config.yaml
model: "image classifier"
train_examples: 42238
num_classes: 11
norm_position: "pre"
patch_size: [2, 2]
label_smoothing: 0.1
loss: "cross_entropy"
optimizer: "adamw"
lr: 0.0017
decay_fraction: 0.2
final_lr_fraction: 0.01
weight_decay: 0.2
Rows from block 8 of a small image classifier, named by matrix and row number. Rows with one number belong to one neuron. Each number is 128 + 32 x the weight over its row's rms, rounded and kept within 0 to 255. All counts start at 0. Numbers have three digits each.
Before each neuron's rows are labels from the 100 images, of 14848, where the neuron reaches its highest value: "responds to" is what is common among them. Only what is clearly more common there than usual is listed. The data: capsule endoscopy frames (Kvasir-Capsule).
# fc1: MLP up (model.blocks.8.mlp.fc1.weight, 640x160), inputs 108-159
# fc2: MLP down (model.blocks.8.mlp.fc2.weight, 160x640, transposed), outputs 108-159

responds to: finding: ileocecal valve
fc1.513:139104103160150122104158125095133128082092094150198088121115125091110136139130108164083185077150145117128156106195067103165045103157197156100064105102125084
fc2.513:199095098104129154143146097052123087132143191102087149117142079162116076099115112134100179112091114078146118155117133161098121076137107067152111122136126137

responds to: finding: pylorus
fc1.199:135175138112114044166094192106144124100127144156114077170172132101108153131191205117111110152113083161078122125143143125132139162116122136167134171118126130
fc2.199:106103121066172130129107126150129168083204113115132089136113167151116176153072087101120136142155079114113150165091136208121136141171081121126140092094173148

responds to: finding: foreign body
fc1.542:140128082078120127131109096149122119134122090111126068127134179138120177140129073125167123105087093162169120085169148112151178131105131087086184188106095090
fc2.542:142103157092117129126066149155162125127111118089117137144114124148138150146122180160136112060099081118121133171136095143140082146089125122163109157094193147

responds to: finding: ileocecal valve; finding: reduced mucosal view
fc1.195:181130068095116119132110092132155103143141099170142069135152179116140170145131099157141155160094131165144123090165150114157178090108112097108161161114094079
fc2.195:124146138099112109128118102125134116136098116189137133159155135110140074126121237160139039059096034142156139077141163118149128149093120105125144150027110170

responds to: finding: ileocecal valve
fc1.103:182120070130153097153112121111195100113136097191139068133169157105112125167113157125138071035127087165150129101144119153173188084143137135106149159055104087
fc2.103:151177125085129104114130116089151085119132103068150131060148132203170176160184108140124126158071125152097071118179181132126174076055073103095179148125088114

responds to: finding: foreign body; finding: ileocecal valve
fc1.501:137137138112169149076119093181075116137095160126176108115122129142114153128157062156202112113178090104124142110118137084120147121152148128170077125121140072
fc2.501:145142157141188145194096116125076172073133109108189175098080095157143171118138122081186141196116049145111148121145071122150133127095105127120125113081096132

responds to: finding: ileocecal valve
fc1.27:116076037141114147107144105166027119132129154102133106117130157140129197113146171120127099142151138121160118096125108111118172137102108158119120109069126138
fc2.27:188143143106110180125092140133095155181151161133075150127130115130114084146141173157126100083151109126105138114154156116074225118125122139139151181076158141

responds to: finding: foreign body
fc1.313:141143079085146121138135071118089092136133090127154076141160181133136132160133089120142102112081108166165111081171159120166187119097118083090178147095092082
fc2.313:137150186088096125125099136148083137138083132090112114165127128182122174091114195135157081062114059135153195128139105110062141108108150095148123189158185161

responds to: finding: ulcer
fc1.126:079148086100116148119135104137035119145119122137133106148138144105139140135133111124123140080093210146149128102165156118138116200115118095109147110155089098
fc2.126:180133126122113176115145163146151122151115173159140147124074125115146164081157135124117068138124222105109132185146115124125158045111100117158097147095188093

responds to: finding: lymphangiectasia; finding: foreign body
fc1.351:126132107108135124122133080109161105120118093115136073120139159150126058170133027098136089154124142139146117063134148141150185085113121129082156142043085082
fc2.351:100154093103114114161064120135057119126127101045117095132134176184134090133109115140163136111104230158156151117178125112143144102126139095133142155117114082

responds to: finding: pylorus; finding: reduced mucosal view
fc1.594:140140086079129124130130091123080116147139112173142092135149173104131118150141106140144114132085098173145111080191168129161154142099119080100180139091096105
fc2.594:151134167139143108137089142097177083122148138155120138130113101154158185136130169114127134141139141116109121148108085133139139027111127142189103145107148122

responds to: finding: ileocecal valve
fc1.637:120163118092169161168127165092154070087188085117131142114113160109173138103117155100108043138136076094146101106104103161193181100104161095161151161153130093
fc2.637:154124106081204159134162160133131145128147134174134096109153112126125165153148123123178140121100086100170137093186109098089186156107104159171129091112133092

responds to: finding: foreign body
fc1.293:125148078101139111134117079127105110121125093163144075136180176121126098168125104115149099131096068174167125083165151133175162162116124105090175134079077111
fc2.293:140186175114133140115132145145130167156061119141126156159129103184107114122105168139163069128139154113120174140096116134116140038154157151158117143069180142

responds to: finding: blood fresh
fc1.299:146131103091112129128121094133098113143124096161141099140162175126138105138134109157144119149088009161147133078175165110153141158105115095085180141054081118
fc2.299:179134168144127130118123142145221170113091123160123145127076107136110182121107121147164120150158170101122148156070102119075139000142148156142083133097174102

responds to: finding: blood fresh
fc1.444:132148123076119129106135100130079122138129111151149121129163163137153105130141123163146125184083030156132120085175183109148110173096106086076194115067078138
fc2.444:160147163167150120112132154129243153108105139158118156114098089141112146125112139143132090121163154101110121149086106138100147000133140174138091130080164136

responds to: finding: ileocecal valve
fc1.597:184138072117150114155112103117196103121135090202150066131153175099106129153115119114140073089118136169137130102142130143172177075142134130111152142054110080
fc2.597:116191104073110119107151105079121091139141127092145127080148151199180144136184112121120098111091107146093064107169191150146171089058064088099164159098080092

responds to: finding: ulcer
fc1.583:087161104107119136115139114128071113138122133149146113132140143116141134135138105106127129105105209156125121112149157115148084203116125109111151083167109094
fc2.583:178105094135083164137120137153164137174118156144133129158083135106142196071142147147127115182122207110128139179131100117130157050115119102174079179104187117

responds to: finding: ileocecal valve; finding: reduced mucosal view
fc1.408:155089073166062124118104144137154139105107101113135079118152070114133200199082159132131139043100081163133138107148138119111217084174122063162069168138140103
fc2.408:167113091186141147130102197130089111169117127114141129127136079153112113139124167111105131109105047134166112140143145172137144110085118114152088156116161171

responds to: finding: reduced mucosal view
fc1.296:166138106076134129127131100131093108141139114181145095133145178089146162140141117156132127141086121160134115087201164131164150150103111086104183147101108103
fc2.296:138128173146104117143111130117085123134147154143128158133144116116121121126117160076110097137162048115131138149096112150151107121123169120182104106086164091

responds to: finding: foreign body
fc1.379:155144090081117128129118090136111115131120091147134074131158175132136148156126081147144130139097068166167128069173158108152160136104122093096179155079095099
fc2.379:121122128128175112146091112164078150120154104100093121138134112092088144140101199161140137144129182129196168111086114150104103232128162125130105155185128140

responds to: finding: blood fresh; finding: reduced mucosal view
fc1.451:158140107074123121125121093132103102149138100164153096130168180125146128143134102142144132165081047177139121077184165114159112187097119087086197114103083103
fc2.451:197125153162140139111142155110225126110126157222107166117105082134118146114123179150143045131154163115124141150108106150111132050125116139129102137049144151

responds to: finding: ileocecal valve; finding: foreign body
fc1.390:147146068107131118143113090117144097141140098150134070151161170123129133161119087127143116119099112172156120095162150128162187120109113095097168165079082099
fc2.390:122091104114118139137112117163073109161120146165122070199174127103126089143114225127155122118104155136140139128137148120204142129129140081156142152152126175

responds to: finding: foreign body
fc1.496:141135087089129124134124089136102109146121098148137076144161184122131125151129100137152110098095063174163128086186154122160171144108123093100170159044094098
fc2.496:164125147158145121157115144212168160126074081118083137131095132151117172166097128130182163158143190124206185121107103107069171068145170111161139171131118126

responds to: finding: blood fresh; finding: pylorus
fc1.340:152133102083105127117133097135087104154144103156140096133177173124155124147146121155142134151081041173133114082186176124166123185096097079083187120095078110
fc2.340:154159176135157125115141135116230125135105139197145165098126104123107143128138180146142069174142142107113094133114125160085138004125127163135094127094159138

responds to: finding: reduced mucosal view
fc1.625:151149097092142121103143098138062124114125095168131097117148142126123148165125123141148116177109146148148122068144159137132153170116123113062175148107077111
fc2.625:106149198174140089114110132098090127098128134058126164088134103165131161140134142137144188187139169135116112150101124141105100118115119152145101116171127175

responds to: finding: lymphangiectasia
fc1.588:127095095146134163200142097091165122120169157103155156082087115043204153160092112158118119111144061112119085150101078128115054096123085167099098138106107151
fc2.588:102125122109122142095132146120140118142083092165095151139123128149137112144111047076117114179127084094171166157186118138100069102122112131128142141159183127

responds to: finding: reduced mucosal view
fc1.442:152141089087117135130121086114127099152143116176160079133171180120148142141145112142137127139072079182135112088186169117164156134100099081099188149088083100
fc2.442:190143185124121115135123114189151116125154093180134130144143111114127115102119153138121097124122077147141153129121119117133121057084131129130099127126181154

responds to: finding: ileocecal valve
fc1.257:110118086109133121140119085120199120118114097091123059126145167155128123163126070121146103050126059147149119086135137129130195081119124124113143177077105131
fc2.257:201128091107134104156065117143136116137135083167141081147154175122117123153101133128162097101091077162168159093177130139171164141127153097118170155092104077

responds to: finding: lymphangiectasia
fc1.10:089106110108131110106117129142169140114130130133141145124106161126116210164126141078128156028140122118148091082165126114174080090090151160095110074116130149
fc2.10:156134080137175153174134119125149089129141116131108159139161087135148141077136161106139117161124096104161149079100082154153160110107088111101151143144108101

responds to: finding: blood fresh; finding: reduced mucosal view
fc1.336:146135085083120131128116085135095108135129102159136081135160186114145130156135108144145127159091045170154126078179163119159134175103115098089180136093077119
fc2.336:163188130149140122108137121127182163124116145198116128116102096127097126115140191155163095170147255118097134164087120167080133031136117160140102133085152137

responds to: finding: foreign body
fc1.571:149141086085113124137115091136104112140124101156140074130165183123143136145128089146149112124083081173162125088188156112168175124109114099097168146054094094
fc2.571:248108147136152143115083113186142149111063088142092118147105128129121175148102166168192146139141107111160177103111111117105118109143148148124096176141165119

responds to: finding: angiectasia
fc1.139:128141064108112133151091109137118106158129103109143049142153188110132173136121121122132169197096255185143133109192128122169140147133125101127156131175105104
fc2.139:120143166144160109095139118134164173098096115115101150109114093160114134148112104161154147250148075090136141106079133117064107103141136150118094115158148162

responds to: finding: foreign body
fc1.88:128130078075119117147128102110098098152152110151149074137167175098147121137152091140130105140074106189163113103198161120183176132094102075103177162093098104
fc2.88:172098148171172130126137115118164169154151112160099126113092139135122172104123230122136130164153097126130104153112103185117123128146112176135104180129150163

responds to: finding: reduced mucosal view
fc1.403:167109116127153130096164136147092128110151133187108131115121120084125159149129115147120147156132137119123124114125146148122121199130127140076139099141110097
fc2.403:141122147110147132098124119196031170111090096136086136147103113147092144136088157159186112071138051110184191086114132130089100188138157124093129147129122117

responds to: finding: blood fresh
fc1.573:148139119077121123113138084124095119148129103167148106125163162129155116138140100157143123155081033167138117081173177113152123150096107082082188123062076113
fc2.573:172132151151149126114145133127255160117098119171128141110096097144113173123102168167176095114160113112122147132099105136088125000147144162115097124084158138

responds to: finding: ileocecal valve; finding: foreign body
fc1.232:163159097164138138107130153115146125120153157104162091133189121121123222124124198111080109118128086133075091178095111156113170089149074102102090182122102153
fc2.232:139094144126127154118116213121132131143142143143111178119114164152114127144091149174206136124115076121130129124126139169141127120105141085216101182146146126

responds to: finding: lymphangiectasia
fc1.456:062090088168160150177082140088112099058139150102088093128141178118109243099140164156121137120162110092134105126162113159112088072098104169134126152079123148
fc2.456:129141125122099099115130242148102140127150157152127140172112173155119122150115201139150101116126165122118167102132142141093159114122143108132140174101080122

responds to: finding: reduced mucosal view
fc1.473:118098155118136124175165079098062107121140112121145150142122132127129134108140088075068114190173092146168173168102141137121122087126159107101130115122182186
fc2.473:084114160100102124100108082071093111125144108140171186117135079125134143115076142116118126108139120168070147146130122163088077126150185092158132076078131195

responds to: finding: reduced mucosal view; finding: ileocecal valve
fc1.600:199111077124140128144126122124165105124138113224132080136143160079114123153125127124136083039128086153156128112144117148173198096130132124109154161039113075
fc2.600:106192138107103126119146103086117106126126147083155134067136115197164140137180121113100114135090167142079057123163190137115125099060067096104134124141091138

responds to: finding: blood fresh; finding: pylorus
fc1.11:141147109079109132111127108130083115149126107163146112134163184128154108142140120164142119166085039173148127080195164112150119171094101090090186127069082137
fc2.11:170150159163150133115143153118245146110122133165132135101099112147124167110122134145134084133157140104115122171092106132097153000146138151119093116067160129

responds to: finding: reduced mucosal view
fc1.514:205122085112122124133111112148097104130144087136129074126143173125126203158133107138146165158109093161150128089180145141159152158119127100088180140164097070
fc2.514:089136171155143115148107120130152131137129119147106143162133134098100107157090238077161132112153129111145160130101102128116102200157149114132072134175146197

responds to: finding: blood fresh
fc1.283:142177097076130120122131087131098109138132104153151087130162176115148157158141139150141130120069090182146116078187180129165145164096117084078196140127092118
fc2.283:120161166161124110156118090076126097122127140202141132142132092141133062149164152087141041166128158135109113180127098137164123059125091127128124114050158103

responds to: finding: ileocecal valve
fc1.372:067175108146030121132139123146140139138145175161149150098149167108162147114142130091179134092104158137157189081118120162104155138138098131096110122136075136
fc2.372:114172077149148157095157098180134145127108143151099144151086140086112121148125149081197137206122099116151125117140115146104125159115151164098119149152178181

responds to: finding: lymphangiectasia; finding: foreign body
fc1.203:112144075089129124140119083137095107128118097115131068148156167137140105147130071114150106117117190160175118085169149124162170119110127092081163152087083091
fc2.203:133142157116135131159102105162164166150085098123122139157134140144115109152091208164142127111100166101172160114176119128125108099134154106159113139114173165

responds to: finding: foreign body
fc1.156:169146110092135110126123091152098123120122066124135092133158147143125184169129116161161144123115045141160135049145159132127138145119129110063171150132089115
fc2.156:061150146159140104159092159109045140108117146075090129126106127168106056142098129063113082105152210143142124115123102148135122197129149147124140100142145122

responds to: finding: ileocecal valve; finding: reduced mucosal view
fc1.585:178117048101124122135114088126150103143145103162146057133158179098131183147129088147130158171106109176143121096157142128159179099113121107115159152130095079
fc2.585:188132096101111108148112100118201138132139122195127117156156150116132104132141160135154058117099062162127124116143168120150160075095108087122138157009102131

responds to: finding: reduced mucosal view
fc1.602:184129072098134116127134109124115107129153108206136087131156169083130145161133152134125092088100090161141107086173154146155180161111118111085166153088099087
fc2.602:188158181113113141119127099125080112130122117092145142106105098176142164109118129167149126191092128098167130145107122127084113083086081136134098129130156150

responds to: finding: lymphangiectasia
fc1.32:119106077194176154100103084084088093061124163122135144154104113075139121148130103068164174096182119089133165149160139097169091052144117153088153110121117184
fc2.32:103101154067114109150140209116106161173125072147155105148058167137136143113149080108102123165106121088111119077158097176150124148133116134164141137093190116

responds to: finding: lymphangiectasia
fc1.454:067159100134115181098099076097106105117136126055131124105085117142090199137117151176062081068144077174155147120133072159062112064201112136139090144089186185
fc2.454:147132112123192147175095110135114168125092078124098176110116152140107132120091133133156120157128075112128083122178185158165121137092124094167105121096165107

responds to: finding: foreign body
fc1.532:131135116112135142127148101100142092127132124145155111116119152138141059150140000084126085206113223130126103105149145145161185086106117113104147091050111047
fc2.532:093160112109116110158090112126070126128111089033117100119124160197129113150116120128152120081111193150158135116148117124128130095119133111119141145120125090

responds to: finding: ileocecal valve; finding: reduced mucosal view
fc1.287:203118075108129124135124114127196094132146101175147076115137167106137186146141110137131121079106103159134121105171142129160209060115113104107162162103101061
fc2.287:118182141098115134121137079093061111127148139163142116122165130139161102131165221092118088166091157125127098100158168100122120157076090074122138133097103170

responds to: finding: blood fresh
fc1.172:151140094083114122125128081127104105144132104158143091133174193132140110146137105150144131167091034182144121083174161109160118173106113095087198122084087100
fc2.172:206130159146146135105155139130220157108096148204116154127099094122115157120137152159154072113139161086133152141096105151104134014135127152128100130036157124

responds to: finding: foreign body
fc1.546:141138089080129124131124084138107120136129092155132072131159188114142120151131103140147102109095074164172125080188147128154183140114119094093170170063102108
fc2.546:170122132115107112137071115150142160102101094087086128143143120150094180160084140131202118191172188105185179103092122145115162088154142126140079170143156106

responds to: finding: reduced mucosal view
fc1.281:173133070099140115126127115123117095130146099194126075123170158088130143167126139142130107112106106169151113099185149146168175156112116107081186152088085097
fc2.281:120179184096099128129114106108114152137120158122123136131107142157128148160132116086158138219156107116144123148156184106126147048090117108131094181130190122

responds to: finding: lymphangiectasia
fc1.125:095112129106110119086126067095105154133170159053124133128076140072129105151126103146110131104159125123126069129157116160140087060190106158156142147085111167
fc2.125:131042124104135113106149141099127133139057094148119161173113113176125140142097110100134119199092102122145150111174125112118112079113153110133133164130113143

responds to: finding: reduced mucosal view
fc1.520:224126096080124127128104088144101111138129094132143092124139185122132206142129082160144154164103093160162127068171165130138148130108125085085176137155102103
fc2.520:108106136137113135162100117136114142147131113165100125153131143026114109144070171107119116126135126127121131141129089147146073248194157119167121084207148184

responds to: finding: ileocecal valve
fc1.19:176129068127145114153115116119177095117136102214134064138156163096107123153120143119135076059136120168155132122140113148169195084142140136117153163047105090
fc2.19:106183116099106110121146106079162088137134125083149118070155146224185151143188119128109115141084119157085053110177199128132144088060057091113178143100103132

responds to: finding: blood fresh
fc1.305:137141107071123131116125106131085113140134099165140103133169171128155110141142118154141117163086031166149126073183172106145119168097110088093181129062086125
fc2.305:160145160152149143113132125129237143103124128151128152107074094147109166112132132150131116151143165109110129166070106117094149000144138156142086133078154119

responds to: finding: angiectasia
fc1.467:120123101086144092126191154175053091076147084134094133179151150106085128097088176155135140019105180175114168127082144156106089124125104119119156159110135113
fc2.467:097114179129143129168121134119062190101126127162185091149129115119144085103103086117133108156107161145112150112187128132102092139057126147155123157113118129

responds to: finding: ileocecal valve
fc1.453:094134079115141108148124086097176102113132099088126059117178157151133118180130093111122084075123088170132102099138138144142207081119119129119156181053104117
fc2.453:182147092104146089164077108098177100130162095153145087123168175139130112174139106126145091125082047177144119100180145147167169096107123094112173144077113086

responds to: finding: lymphangiectasia
fc1.52:161149104138188158164212098131103083103146127086120146137088143094139176133173152147131151061105108110127168109122105122096101080115106128080136178092104161
fc2.52:182055154135094183135181096191079124124134165117122112149121117131146165130143086080128102078113131171162094134148109122161146124104192120150129121087160107

responds to: finding: ileocecal valve
fc1.309:166135082104130114141109093126159104130137092156133072132156178112127137157128072131143115111109107167156121096166142133160195103118128105109165169071101073
fc2.309:172144103076121116101133072117103135131098107098127101095132162177142138138144131136177089186068162148148110098175169133139185043085102102099145193066096095

responds to: finding: foreign body
fc1.325:149130086082125128136124082122107099154131103167136080134157187116139105138133099130141102103086050165152118089193150116165183132092111075107175158050102098
fc2.325:218119147134110128153091110146228153120091107155162133155108139131089237102097120143135144150097149127142159128113094116101145046159145130137093153158154098

responds to: finding: reduced mucosal view
fc1.229:148133091138162103124119116149059130092124075138103084121127122133104167191116153134147117093140160131170136082121125161111164159132144153055150149155084087
fc2.229:111120151119115174097174157119172140138108173157154175128126123101156074088157117130122088110123097116102127160128136096127111157112100122155118091084159153

responds to: finding: ileocecal valve
fc1.515:109155137134171155154153087132119108157120123116156125138080150142196172120165188156157113143117169142161121120105174139155133080149167114140117198140085130
fc2.515:144148122138115155151110167112090151126103091097169147121129122151130131140141178090164176121113155140087092170228138143171144126128098111172098132114128158

responds to: finding: ileocecal valve
fc1.502:084156105112131125123133113122019109133142128133124121125145132108142128138138092115117156148103207143132116107157158133133115206113113101103153095170088097
fc2.502:154095141125074167130106159171189164164097143132122148158089138128133178063107148165144140151131141104134163168117090085108120070134135124194082163134208151